A small sound classifier, trained from scratch.
Model: log mel input, arch transformer, norm layernorm, width 192.
Training: 15300 steps, held-out accuracy 99%.
Rows from block 5, named by matrix and row number. Rows with one number belong to one neuron. Each number is 500 + 50 x the weight over its row's rms, rounded and kept within 0 to 999. All counts start at 0. Numbers have three digits each. After the name is the row's rms in percent of the matrix's.
# gate: MLP gate (model.blocks.5.mlp.gate.weight, 512x192), inputs 0-47
# fc1: MLP up (model.blocks.5.mlp.fc1.weight, 512x192), inputs 0-47
# fc2: MLP down (model.blocks.5.mlp.fc2.weight, 192x512, transposed), outputs 0-47
gate.138 098:597522496497499453540518550588506438462552453430530572450478536500496533495573576528464504515403468466480495531400493522501416335497602633531460
gate.139 107:501577466474412522507483434529533454444596531526567518408522465404401529498427573508421487525403445502499531567435500578554424405517476463423501
gate.140 084:515472496429568559520505567520535491483463492453456508442508515532417534488412481426480595512501528505560554536477495529609441446584505476483576
gate.141 076:518536480450426511514444434484476513537531455565525498448476510533478425464457504572480448471448530499414561579522520514420476417564524493500516
gate.142 104:603469498515545493459471463487442513508480469464537553555601485504533390518490536528412525524552404657509507565558536519519530532555447527538572
gate.143 087:378442547471501474573473513495426501451568559548573474486439463511551556444441405484412442482510504467468490619472484511463532558542540548548575
gate.144 138:480427486544476562500475517581460486541439510535469511431451579533527463504514539509494511437461420507588489513540383494519450421514567493486592
gate.145 087:621543617538516484485486488482468511445503363418492449443532530586390524445569565476544525511444599549514567504434564585599543519503513526429442
gate.146 101:566552485492545501530466509472396480461625527432430437518418552530442585534474512550486517540380511556501584471504501557525463538544489566524528
gate.147 088:545493559434493583574467509584541484503567525528500534541515578584575593564443501469440548507531469501532502540535528540587485517497517524597534
gate.148 109:463478455553466539520497544587557396495566454461538554468445491460441472461499633478525447428475505584591525529645506540462566561504585549500545
gate.149 101:399440517534529567413475463533471546509505528530442472468533433453421452447519506458557558486526434503587499446420319492560465478486525500425584
gate.150 075:495458434456537624619490536504519451487513568534494482414442569551530480519397604602393459509482464391509576526496524530441440458533510497464532
gate.196 066:582440450500533536452504497526411476551459534494476528510451510501517495467606519455450476492499611482544521482562415536564558557527597518453561
gate.197 081:489454548497553473596448492656593424571567501481541503526528529512502426432513563534460546533503560551479532431565545496557476536518534535560517
gate.198 087:422589592372477505532494606479542473548401566519533496447551449427528605465468418541525532521509525526414514508499530463436475451459437524614485
gate.199 094:508484488505522506587542477608441416515550595431554481379468433579488499492476697553482440557435512569492578480469459489491565438418558490471465
gate.200 107:469505501520544576517499452491390468507509555570512547429469485543437544490507562519428476565429452532513539501495518579527505482540449479481648
gate.201 120:562492538637524471521458540430464506484493420449407560536496604522589458508585444426548473544467517505492486483598517500430449584459607500487491
gate.202 128:523495488545505485498532415371511497432556451464568539586584515479371489540475439485484537519563515569499466560488501467640533474429463549511452
gate.203 100:557484574520547495473438515465417461482437483549500511473452531530455543452546460530489521481444490571503555389502445524583559418566477506563533
gate.204 076:526447531548528519550494561578429539510635624484431591467496622541534479489504495491516563579508530490575570461454373540579512457558579576491498
gate.205 088:506493443449468488602436541514500485472481474453515471467455584516455426517493553555534564506538506519611499501487483511432366547554488489506606
gate.206 072:436457498518501620460450478484411464488535422553571588522482449564419386534553423623486541450485495495563592585515538507547551459456566606524599
gate.207 108:514603525485544474519534509547550431513407588479505523432464522455473469371462487538415410489509421551529517578477417571552492447551524458501406
gate.208 096:540582507534435455511469532448399520555524542467448505576530495542489496459504490520520530531433590501498517572485546471481484500488577515424554
gate.209 124:480467465410556461555519499443565480440477539526501515465518548514457551465512548440479500489496517427514483532499521466504571483530478512502427
gate.210 085:458467489483511549587436561605514559501526539509464484472502561588631466541473618410490501543448527555450587372456487547528488391607552483455461
gate.211 094:527505464475528487514543463557430491499376478409571517417501474510433494500498503506392481476449520549550441525434481557523437512523560493492505
gate.212 094:556529527467526539584498535424475427607534411465465543519488474483454509459456553583448484469479486575470494545441567576399574569484612483499506
gate.213 101:554493563481511451514482574610429421495509429396432515484566507467456494512420575506442562515478545589563490494544475588509456495545570476465575
gate.214 099:584481446427526506471510536461505496494495524438597524485540495469379541508456457553441483495555383493427517500573536538454439432554431461579513
gate.215 101:542521504532491485524543489508527575557499534514489398524428464468532485498524496499492488528433559526486546430450450515565487508471523485510473
gate.216 094:569545443463464490619475546602534435461519440475614555449503507527453443489464474575476494549609525523501576623483493521518416511571522550506523
gate.217 093:574452489474549565579530465511466474443527536463494524517488524484433444431476619602444568417482466469551509543486584491517492447543451508481460
gate.218 085:473447460550494588538552519554494462564565523435587480480499496516606524454526622610436498507487528465555561471462506517569491525539544506536473
gate.219 080:596556539444476497478499477454440472477502487493528549554551425491422435468435520555462476517558599495427521567501607461489448495572457509456592
gate.220 092:511583518500521470551517626508460497527544527516488485475443456513527572520579566487558527507421517495419543492532390505515460613516496506500507
gate.221 110:562496528461574496512482456481532441466451499489511459441365523558534585512503466403462461458409555588460487516464559463539475609548562511483493
fc1.138 098:488449528474538512551460552512470507424375516535477496308487503498464486518507604543438427469417450618471471499466473571472463489525529485530516
fc1.139 118:534440458514409447533560437488460484494572487500569503428486422548391458565478453436481524496446437530468448543455525546556445348465545486495569
fc1.140 084:567490575524462568447505434444547443524482442535589464447405422481539559498503465525430434457494469408559581412531554514557496619509547462492437
fc1.141 070:544515552511487533534505451494469519615596561508552551471405468548480472421549450567473458516456521387529538447448508584466506438561533477485520
fc1.142 091:421620487530503577563504466417451455593455396550492445555539483496469486501490399557485454483486529549496524502610565477509575515449484473515581
fc1.143 089:479665394574467482446527489455504403539609495414492496452539479448566498460511408519552555492504518473475494423484502584508548455454512462451483
fc1.144 136:560521512436586485536482486456533495462581519446446556514489520466528570503518449436499465570473557455478555445446673525510545563500479534488440
fc1.145 081:449522576452531525532527477511413568505574512460611451571516513521544544560461512486530564499450474480562534493409487424475549544478363378497556
fc1.146 097:521526506521521448493499600513452546511573512483447391525389408430472536506544534537452516525475480549543522483507465481603477648507470501443489
fc1.147 088:540559535401448525469468531486545522512518489518538493549518460525513554559445453513485547550520399542495523495613496522569475546510427488638524
fc1.148 105:551391493585545593479522472529580468540555381471505505494474453415500467460518508457473508458516436632568502514470450533538565580485574539525451
fc1.149 099:472591513446418532506461433489476525517579498572517476450438502497564489543500553481473512517482629503540490546428397518562560370492549520445548
fc1.150 078:413488470518568568510495528467514426581448499458502433435466532526454457460526569579456516503480483481486542453434508484480516498464484491421494
fc1.196 073:525567555410520513544456513398505473474455536513413449428531546516548518468438617535491544451514495482532518451502452605547502467564403429455437
fc1.197 096:429531495519478477510494500549509466498491433531518435458450443420483531516448445557541511534514459439533581644556546481530515504525572480493582
fc1.198 082:507437468490560553550483502573555431541504536417561498432543574519482510550486648466492471488605461455541428584408454529550533480532493465455446
fc1.199 092:464509432482479523414457492413517520415497505590468489561513565506510476441514402572431567455524430417495485543579567584434487439483476522487495
fc1.200 095:557488556427502388584481551475550490451533567484522514537426516469544532505482395500515548510555553441440508502527455493436442359501528569601414
fc1.201 111:518507450411466588480549552596470448607465571525476496416475413446508477450493508573462528457482457534476524529484478491550537456562482507436538
fc1.202 123:512488435505470522575418477451433365487489456519521501460522467454447567589488558563416416507503413476535508488488504535476524518475483558489543
fc1.203 091:476536608518517536554491463548456528511491400561513466554563505444439506507608501447478478536568522435501479450521461540544522519348458489514549
fc1.204 069:523480451513437443535466549528508576506410448504474492511484565465531392428440337430537473530667500496452499623629553528521454440530549520528496
fc1.205 090:475519423546455498424495513461419549499442471525445571549492462531517405491499511501425436521549483467521491515478454514501506452540496462448537
fc1.206 061:458527483477547497517481478482458527478545422455513476595483518505497520560529436521418497578532445474401527508397627507467536495455448485523469
fc1.207 114:504429441523431421528566445462415597392469464523563623540530431544455493620523568471452559505522527435551541464473544450541460552490518548465569
fc1.208 086:535430511579475489464498440524466502394438432467479510497480478591461539560533486458492484514542490524528525488507419487466436598586562474498568
fc1.209 123:444512487470557456468487512386532483430486610502557565532612560515576555563509498445509456529622537491420485488550491581438582418542384444517416
fc1.210 084:514434562502561542389545526504499458512557431395574534503530418476457529505570603482597544438545466416533456529440567474528537613508492457483434
fc1.211 084:521506486485434513472520528496569498547557546605421459470468450489472505492470557544493526501548488494452487547467583578474427524469426459481541
fc1.212 095:464580422514498568470495488520452534616518482588465551566535452486443482485556431524526579468517420521511454501496509431525548408508531487459564
fc1.213 109:586544532483483441437494504513528577490416459519492508453585528447528511542421541457524557516528566562505476558501504484509505474455439426551418
fc1.214 100:478449514438503503538501492505565522499509505526478429443445582547477477538485479525436471444508507489373473494546537559514479458563478445514455
fc1.215 103:520403457522469508479498526450563464402511550518562438478468540490522470545397425463431537493495434506524558557446496534570475434550483491599372
fc1.216 084:430410557546587510440534445441527540467451496464518426471548434502530503576409543420529641513600449504544413573470460492552429514562478540598397
fc1.217 087:592453536512529547563444498554437539426453524382499485491450522511496485529508531517520486461500518483515476630541477521501521514501562487501498
fc1.218 081:543540480569519512481503497388538464423420441512459499463524472485472535515519372518561477482505525536429481501556553469529499549534575486432623
fc1.219 081:574560549479428538531502507552487491490472412485502522463418383483449420497564551560448489535455450597555553488516440521593559497568460538526483
fc1.220 097:570496448520419567462505460520643496535459399466519553431500593492455477419442509472500437434570478527461446518411487475502524427475523538413475
fc1.221 105:520451423453493520486475509562444525455561508493463601473396569522551441542493560493495517489516455504403513598492499444412445455596430519515626
fc2.138 088:580496561546510449469467479543428518494589393463411541554443505390499583509581516461499577509417478490487529445525468479503579616554540508431441
fc2.139 108:527508458534545431519527511547428463448472392435564522563409507481468550546493505435452508427502527427436483566480504510539548546534549473413497
fc2.140 081:511516476497429489521480498524425523551496396502520553563499474445443529475540328502442483433459489546442463412421480561575526458486509548432504
fc2.141 070:508516618514456428503513518435530491514439528518478380531421488534553521474474444469458432498512509487517408493542492471481537577430462522400496
fc2.142 105:478498455558480511466535491614491454526586523428506530528497510571505579583562474499456537435544486498555535543473443481473497474533428524541452
fc2.143 089:514418558364548485415481561478504509469462482498454392474472486539490576555443516488509471418472511569460513642435438550458479609453537453485500
fc2.144 123:487454485494454516553534568491489422538482516521496491493494466492462519474478482437559441440516468505499517619460448457515502538497431453453474
fc2.145 091:434569534471476484519512462606420492474511518547544383488464490527503523470466509520469608481540546527468493618542436506447482496457447532498487
fc2.146 098:513594469557547457480557507491508531509486478462515518417540571562584472509536491445520440429455560547470464472450487454448508482441573486438454
fc2.147 093:474473491514541416464485520442556530478428513454471507516447516415427510442561448493511449501543586493470464503523551529402519446544482431489415
fc2.148 101:497513529501552506521518559601555563514519479425484389473406483536534519476472384500520482505531497432501447542514461531509535493480459495544404
fc2.149 108:541449506569486521529511466548460544529489494494474467474492531495523456563474498545475660489542524534453575554508561481459476590529493446459450
fc2.150 072:464499510383507486516457581475497491481494478519532509533482470458480485516460546501568433487449478552497540457556544469500565534486483559525580
fc2.196 055:525521583509533461494418627591514513498492553525530496495533537478507549475563480513510508439525447525484474503408454443464529469443527541442474
fc2.197 099:608541542508431464489546583501489384477522431581565448511557486538582446423537434513543522591444558526514540594492543481482517454540466522579487
fc2.198 086:441506517539479563494523472534582554605604356488582450514444482477499497474504521486438502569567578520461516502526507496434494505530478524542511
fc2.199 093:520470525468453508508541525498603433498519540525471539485534466593528489495485676566508556461476479518512520484448414508524442537538523394526370
fc2.200 086:439443519490525573565508503610587460553499542450477500490522554543480465499480379528516534505515500547476505474564448435530514531475544514591550
fc2.201 100:527523559531574555487483449426447523547597482440493484538529489461524587473610479397510576560511514497498576333487490558541586496496424462511545
fc2.202 121:561477438566490521591480570504460461491490476393515621515564501495472495491408443476542399527484484576527516549431498404604539484435509541451518
fc2.203 093:453567492442426494508537507500479444416461464476511462498580530484549418404598499529594481452531584562539433500476568486544483498438539525493449
fc2.204 073:492496425482503444618542435406479544493480413529466450544425541404513468533517421554437580423496551548515500475553482550559440474501555524509553
fc2.205 084:529500424521494546591553575621413502497556533485446528489427417589528518565495543552614346529390475514470550528511507448557561489421503546453515
fc2.206 080:579480497452495469522524468396590504433549480449547489524481450441422516427518406488446448539570467562535463402499429533503431459510422425517441
fc2.207 105:452479414578538453512513549487478548475563520376491585536477450463538596547527528591493475522520542479509495438478522467453546526537478518459614
fc2.208 087:453530465468506557499501481535530559549531525497555452519486463511455515515557492525413560522545480506404543492495583574454555372539394519583502
fc2.209 135:497587558491477483516571423463484477556573340499537526549576511520467573506432435478557546500475511434442515591396476446453491550448547519452585
fc2.210 082:477496484415478461551509584582541421588519505625485451538506442543572439442439518501442504560544552572467454538535505500514521443528535616387452
fc2.211 082:513513522458410541457553576371465483491422489532529591395518550546492555500505490507487485419449459490529565449505536486524448478454633461487539
fc2.212 092:489507460494446566442531563482528460540443543577487527469511460505568513480557513536456515553490495445519551572557551449538459434506465470543553
fc2.213 109:535478579468525476408509471478473525515476476400561462504547564581500482525528476456565463476523540447480448457463534508561524458455405510530544
fc2.214 090:548380401475438549519517483510608447464501428511482591425517512440409546470437494567505394425481523586565462521472501447513409522432501487524493
fc2.215 113:517496495519503407534555500553379468594524513489510534571474438353468495523507501497534536514546459439584539487532494533529511564543485495450558
fc2.216 088:460482408479462517399458500591552484530529575569474442536490449406487427452456566529492500581512418615496502638547529534471461420598503611579565
fc2.217 097:486452482609411477453556443519539496484506480510472566468495457487474531417517472474480476542488478552576510516490525506514425539479598538527431
fc2.218 081:452507478601444549476542560472482547458529590454511504477465408528508502514522527511476499489536489439560528607469552559487413627499481464481488
fc2.219 068:471446536553469443483472445518423582395499605521499480443440437476458508511551442491425385512520422548509473435470463512466570566507470552466506
fc2.220 099:507501544475594559521407609530430496565536525536514500446605516562509448459590606491425543550574513566558502462501482526529420511496469395532589
fc2.221 110:470428388544430544419586482452528479482495593437471519520486499533556511572513510570500474521533425524464434550474477526449532470451444471473476