Weights of a small sound classifier.
Model: 5.52M parameters, log mel input, arch transformer, norm layernorm, activation geglu, width 192.
Training: 15300 steps, batches of 128.
Data: trained on read English sentences (LibriTTS-R), 125.3 epochs.
Rows from block 9, named by matrix and row number. Rows with one number belong to one attention dimension. Each number is 128 + 32 x the weight over its row's rms, rounded and kept within 0 to 255. All counts start at 0. After the name is the row's rms in percent of the matrix's.
# v: attention query, key and value (stacked) (model.blocks.9.attn.qkv.weight, 576x192, the v third), inputs 48-95
# proj: attention output (model.blocks.9.attn.proj.weight, 192x192, transposed), outputs 48-95
v.98 089 [136  99  94  84 132 125 163 166 102 159 189 171 124 115  98 153 134  87  93 143 154 186 126 150 127 129 131 183 127 137 123 146 138 105 170 146 117 152  93 147  45 139 131 159  50 119 183 137]
v.99 083 [126 117 134 143 123 146 156  89 106 142  89  89 167  59 116  98 148 131 188 132 109  25 112 119 145 133 131  97  87 170  82 162 112  66 130  82 187  95 109 150 161 132 152 129 198 121 169 109]
v.100 102 [129 124  69  97 156 171 107 118  90 162 135 207 143  91  86  95 159  97 137 168 126 115 159 157  61 161 149 110  90 134 126  83 168 107 155 146 117 163 146 154 103 184 107 148  98 196  99 104]
v.101 087 [109 110 181 158 164 121 138 152 111 143 126 159 125  76 153 120 144 225 143 194 155  93 146 174 105 124 118  87 100 155 110 145 113 115 114 134 136  82 122 149 151 109 185 138 161 178  97 124]
v.102 064 [119 128 124 120 191 132  88 148  76 157 173 151 124 147 137 171 112 141  86 193  78 118 151  94  56 105 151  84 159 143  81 138 147 137 176 137  70 136 130 119 118 117 148  98 200  99 109 114]
v.103 103 [115 160  78 115 153 113 101  86 100 107 199 120 129 154 134 114 101 147 145 162 133 144 187  62 160  92 141  85 117 119 155  81 123 140 184 189 104 153 143 100 122 107 103 200 126 179 106 116]
v.104 086 [137  96 133  94 168  72 135 102  82 214 154 183 101  88 146 156 133 148 160 121 101 155 104  65 170 124 151 125 134  80 201 123 170  86 105 155 122 141  74 102 181 106  99 164  91 172 124 140]
v.105 103 [166  91 142 147  89  86 138  67 107  87 128 107 143 142 112  78 138 151 168 193 149 125 131 105 111  89 128 130  78 168 123 130 158 160 130 113 136 148 147 117  89 166 148 131 152 161 149 117]
v.106 091 [132 136 147 164  96 171 117 123 135 101  76  62 160 101 107 115 134 157 132 162 168  51 148 161 143 112 110  96  99 184  76 174 115 143 123 100 139  57 151 177 105 130 171  74 189  75 178 116]
v.107 075 [144 178 182 139 138 111  76 139 174 100 100 104 118 133 193 120 113 107 130  58 127  75 142  99 173 135 130 101 156 131 117 117 147 153 130 111 128 118 178 141 132  99 128 114 155  70  88 158]
v.108 095 [167  85 116 171  67  90  90 133 170 119 104  85  91 173 122 114 150 137 158 114 125 110 149  86 117 113  71 140 125 158 117 192 164 192 132 105 146  87  51 132  81 104 140 110 134  82 130 154]
v.109 122 [131 114 102 120 117 175 114 128 163 144  59 121 132  66 115  96 138 173 147 134 138  54 125 132 120 104 124  92  64 165 137 189 123 171 124 118 144  66 138 141 124 141 130 107 110 135 138  85]
v.110 092 [106 153  97 141 133 178 112 115 114  78 115 108 172 139 123 104 151 118  86 145 128 109  79 172 100 116 161 120 140 157  66 115 141 114 138 124  84 160 212 103 112 173 102  97 187  62 144 143]
v.111 071 [ 87 103  86 114 141 112 118 138 125 145  88 135 174 114 139 142 144 156  98 158 147 176 120 147  86 154 171 153  84 205 149 135  84 168 139 145 114 141 163 136 152 176 127 138  90 165 156 127]
v.112 077 [147  81 174 111 149  93 102 143 111 117 126 153  74 126 151 154  98 187 120 211 148 216 105 155 126 133 134 132 123 112 100 122 171 133 132 145 103 129  96  95 111 193 138 131 106 132 105 116]
v.113 076 [162  73 152 147  95  59 116 122 123 123 139 117  89 130 111 121 179 139 174 177 145 137  86 104 178  96 113 188  83 120 122 100 142  96  96 111 137 163  81 128 154 146 139 113 135 155 140 149]
v.114 114 [142 123 161 184 114 147 113 133 142  89  90  94 103  94 146  75 165 142 201 141 136  58 143 139 116 128  88  84 128 108 111 139  93 149 130  93 157  29  84 156 168 120 174 108 176 101 162 161]
v.115 089 [ 65 149  95 108 200 140 137  84 164 159  96 148 150 141 184 110 126 151 146 101  93  64 185 144 152 126 146  86 102 159 156 115 101 107 160 173  89 153 175 154 135  69  79 143 136 153  87 110]
v.116 076 [ 96 182 151 140 166 127 164 187 153 120  97 164 119 164 165  76 130  86 108  83 139  61 125 183 130 170 150 139 125 158  90  97 100 115 102 127 121 129 174 172 115  79 128 117 128 115  74 155]
v.117 104 [ 80 166 166  96 191 150 154 130 136 161  98 172 108 151 152 166  76  99  78  65 120 158  91 143 140 166 169 109 176 106 132  97 130 108 148 141  99 137 183 113 138 129 113 112 125  99  94 151]
v.118 091 [111 127 163 127 138 110 140 125 104 164  66 181 175  68 120 148 106 204 148 179 136 117 121 148 150 177 121 150 117 173 119 117  95  80 109 168 107 133 125 166 169 166 143 167 163 159 152  99]
v.119 115 [122 112 120  65 148 132 143 128  97 176 161 184 157 119 125 169 118 167  87 131 132 176 191 147 140 141 168 150 132 121 121 112 146  92 152 165 106 167 146  93 101 142 109 188  73 174  69  92]
v.120 105 [123  92 173 170 114  92 136  96 156 135  66  91 124 131 128 110 168 127 198 138 141  84 129 113 133 167 128 143  89 179  94 167 137 150 132 123 127 115 107 148 136 160 165 118 173 133 160 130]
v.121 098 [101 165 137 114 166 175 139 188 104  93 166 128 169  87 120 142 121 124  80 150 119 132 118 166  84 139 139 135 172  83 119  97 111 100 107 108  99 114 156 118 149 117 114 123 121 113 101 134]
v.122 079 [158  93 136 174 102  19 148 154 124 108 156  87 110 170 148 157 181 106 125 110 148 140 148  90 152 112  66 152 126 131 114 139 124 153 100 102 183 139  94 150 121  87 167 140 108 146 143 190]
v.123 087 [106 179 165 162 117 104 132 108 196  98 107 111  90 192 101  99 116  98 151  89 151  78 130 156 200 128 113 133 147 195 121 146 176 122 192 142  90 117 128 165  48 144 116  91 143  74  94 190]
v.124 082 [147  99  80  70 151 175 172 153 106 173 190 197 138  97  91 211 122 114 120 116 148 181 129 160 153 143 163 164 160 132 173 119 152 108 133 143 118 127 132 119  87 152  91 169  25 147 144 105]
v.125 068 [121 147 159  98 108  78 122 102 193 156 133 109 138 164 157 146  66  93 113  92 125 167 121 130 210 123 146 154 149 144 175 133 132 137 154 158 124 180 115 148 141  93 106 162 108  73 154 133]
v.126 092 [ 91 104 159 167 116  85 139 114 108  91 118 111 128 157 122 137  88  79 149 106 107 124  81 156 174 155 107 171 140  86 116  80  81 105  94 103 151 143  74  78 142 140  94 116 140 133 132 161]
v.127 070 [157 121 117  98 110 126 162 129  94 112  94 105 171  75 170 110 123 163 135 176 152 126 146 159 129 134 125 138 101 182 110 131 112 104 148 105 123  99 153 162 141 168 193 123 139 121 175  91]
v.128 114 [195  36  59 116 100 105  91  85 133 147 137  94 159 129 112 148 157 186 106 153 121 162  72  73 146  85  77 195  57 146 112 127 158 128  82 121 151 162  90 165 174  48 115 139 147 167 131  82]
v.129 102 [174  58 101 146 128 105 147 152 132 171 131 119 126  91 115 135 228 155 170 171 149 130 106  86 148 153 107 140 127 204 108 135 143 115  94 123 112 125  84 198 112  79 167 105 184 117 128 135]
proj.98 097 [122 145 100 166 151  74 119 101  81 123 153  97 110 161 156 116 129 118 137 139  60 132  20  77 122 117 131 118 171 112 143  92  46 145 169 151 255 139   8 133 140 106 120 135 164 132  75 176]
proj.99 101 [110 138 128  94 100 126 145 137 147 129  99 140 149 109 108 111  92 145 137 104 152 109 225 167 138 118 143 134 149 146 103 130 189 106 113 100   0 133 255 129  97 153 128 149 118 117 197 125]
proj.100 079 [159  92 169 161 110  79 133  64 152 123 143  50  91 161 125 127 111  71 141 147 156 121 113 110 123  61  92 110 109 206 110 148  93 115  93  93  72 156 109 122 170 172  86 127 117 156 127 133]
proj.101 077 [169  61 173  70 113 138 153 116 139 149 139 142  76 104 163 155 136  89 105  90 147  85 115 156 134 126 201 144 132 147 108 180 203 133 116 136   0 131 212 119 116 141 131 123 162 163 127 130]
proj.102 063 [120 155 183 114 154 133 100 113 102 106 126  96 155 114 207 151 159 139 134 130 127  86 122 175 136  92 147  98 171  84 122 123 109 174 152 117  85 120 130 156 171 107 115 101 109 192 105 118]
proj.103 095 [156 113 138 100 128 177 153 109 123 102  98  98 133 109 153 128 131  89 116 138 154 102 135 205 101 119 127 167 129 137 115 156 148 149  74 116 191 101 156  88 145 123 114 103 143 153 119 105]
proj.104 088 [ 89 152 129 177 154 135 195 138 130 126 117 144 150 133 127 118  61 117 123 168  96 148 151 152 118 158  91 123 161 102 127 112  53 130 130 146 248  51 133  95  91  93 156 136 116 109 178 158]
proj.105 097 [ 87 163 125 103 135 132 162 118 148 115  97 117 128 112 132 111 100 111 136 130 136 108 220 155 146 107 159 128 143 109  87 148 130 142 115 110  42 105 242  85 115 134 127 133 152 140 159  97]
proj.106 090 [135 122 121  46 118 119  82 120 126 156 123 147 125 120 126 124 152 157 134  77 158 111 131 117 126 116 198 134 109 169 111 146 227 109 112 108   0 197 196 137 143 167 113 109 128 129 118 135]
proj.107 079 [114 117 184 156 132  75 111 153 148 150  70 118 155 158  94 151 138 136 149 112 147  97 102 149 171 162  78 124 116 118 174  88 153 118 118  58  95 144  72 167 115 139 110 159  88 130 107 114]
proj.108 096 [ 86 180 112 100 157 176 128 152 158 134 103 190 171 109 125 102 126 156 105 121 122  99 223 148 125 139 182 134 124  96 124 139 156 148 136 103 107 111 250 110 112  99 137 105 133  91 129 129]
proj.109 108 [150 131 103  43 149 118  70 123  98 124 163 127  98 135 152 132 169 170 149 101 143 131  69  89 108  95 174 117 102 163  98 140 208 125 116 133  45 170 146 138 155 163 115  75 162 127  83 125]
proj.110 098 [150 118 163 111 139  72  80 107 121 106 142  68 107 130 125 155 153 136 126 110 140 125  62 129 135 103 124 127 123 122 133 121 140 139 139  98  44 190  47 150 164 167  87 134  96 177  89 122]
proj.111 074 [141  76 137  79 129 101  91 161  74 127 162  58  45 145 160 155 162  99 177  97 121 131  45  59 132 116 113 107 142 150  95 127 129 133 129 134 156 119  66 123 128 159 165 106 179 138  81 125]
proj.112 082 [126 131 178 189 145  97 181 140 123 112 149  56  89 140 185 156 131  83 116 145 125  81 126 168 113 111 104  73 189  86 151 159  80 173 135 128 192 118 110  84 110 142 137 126 155 158 113 157]
proj.113 098 [106 126 131 140 107 192 184 146 150 143 129 158 171 116 132 120 114 109  97 132 132  86 237 176 108 130 140 132 174 121 121 153 134 128 129 128  93 113 254 107  99 119 151 142 171 111 208 131]
proj.114 105 [123 133 112  63 106 155 112 135 158 176 148 194 120  88 114 124 118 173  96  78 162 159 174 134 114 113 199 147 110 135 104 188 234 108 131 164  10 169 241 124 126 142 128 106 112 123 149 137]
proj.115 075 [138 107 140  92 152  61  84 113 120 132 114  99 109 146 120 128 147 155 170 120 115 137  33 126 154 135 109 152  89 190 112  96 126 125  99  86  57 105  84 138 146 127  98  79  73 112  83 111]
proj.116 096 [151  96 160 115 123  70  85 117 119 149 130 110  99 142 116 167 144 127 126 109 120 150  23 106 127 148 120 129  99 150 139 102 155 115 120 110  59 157  36 169 165 172 115 114  82 120 111 118]
proj.117 106 [135 115 145 150 150  64  88 127 110 134 142  79 109 141 131 170 122 141 150 142 112 171  12 101 143 138  88 107  99 120 137 103  97 116 139 134 169 114   0 151 155 124 114 132  75 138  96 130]
proj.118 094 [140 108 129 121  92 124 192 148 137 109 154 121  65 121 167 121 117  80 175 115 134 116 185 118 128 107 110 130 157 125 114 168 107 101 124 157  83  95 187  72  73 136 172 123 159 130 186 139]
proj.119 096 [136 114 163 191 131  71 152 129  97 106 123  78  94 187 152 137 136  82 183 168 103 108  60  96 137 139  65 107 149 135 144  79  45 144 120 104 243 110  13 146 122 117 152 134 151 132  98 129]
proj.120 108 [ 98 153 130  89 113 123 165 151 155 130  89 150 137 112 120 123  93 124 138 117 141 106 254 143 149 129 138 128 136 114  99 143 155 128 122 107   1  92 255 111  86 127 148 147 125 122 191 120]
proj.121 112 [156 101 138 148 115  93  99 126  99 144 167 114 101 146 127 150 147 134 133 119 127 156  22 106 122 123 111 120 120 147 153 112 116 116 138 149 169 164   0 149 148 145 117 125 111 146  90 149]
proj.122 102 [103 161 112 164 126 172 177 138 148 133 112 160 161  99 122  97 104 124 122 128 123 113 223 151 144 131 139 126 146 112 122 138  93 130 146 141 150  86 209  97 102 110 156 139 152  99 169 110]
proj.123 089 [110 121 137  88 115 161 104 140 161 140  97 152 158 103 136 136 137 128  93 118 127  97 209 209 103 155 165 133 125 108 118 172 186 162 135 100  10 108 248 150 126 118 113 111 108 121 172 132]
proj.124 091 [132 161 108 139 164  87 114 108  70 121 157 110 108 174 150 109 123 102 160 145  65 149  34  79  87 135 108 130 145 127 147  75  53 150 153 171 255 120   4 127 133 112 142 107 157 122  72 173]
proj.125 078 [ 84 134 104 187 122  93 170 167 142 116 103 139 131 125 118 145 115 148 171 165 116 142 171  91 153 157  70 147 130  97 151 106  36 134 120 106 212  76  90 110  74 106 162 166 107  79 155 113]
proj.126 076 [131 137 136 178  92 147 170 198 162 144 171 173 161 102  87 135  98 155  96 130 149 174 219 155 127 139  87 112 144  84 138 133 114  79 154 153 134 109 138 106  87 114 179 187  65 109 195 189]
proj.127 087 [115 125 118 115 114 167 165 150 117 117 140 120  98 101 165 114 143 121 158  95 147  98 185  89 127 104 130 145 141 155  97 151 149 111  98 147 105  99 210  90 112 142 170 116 188 100 155 105]
proj.128 117 [157 160 135 211 105 109 139 123 117 125 161  99 126 137 151 146 151  79 108 150  94 131  75 134 137 105  40 122 162 112 134 138  41 145 143  92 246 152   0 170 128 122 118 139 133 126  95 142]
proj.129 104 [119 146 111 190  90  95 135 104 137 111 173  68  97 158 113 130  92  68 132 108  80 130  71 120 118 120  23 155 155 122 147 148  40 177 127  89 189 142   0 163 143 167  98 111  67 125 118 141]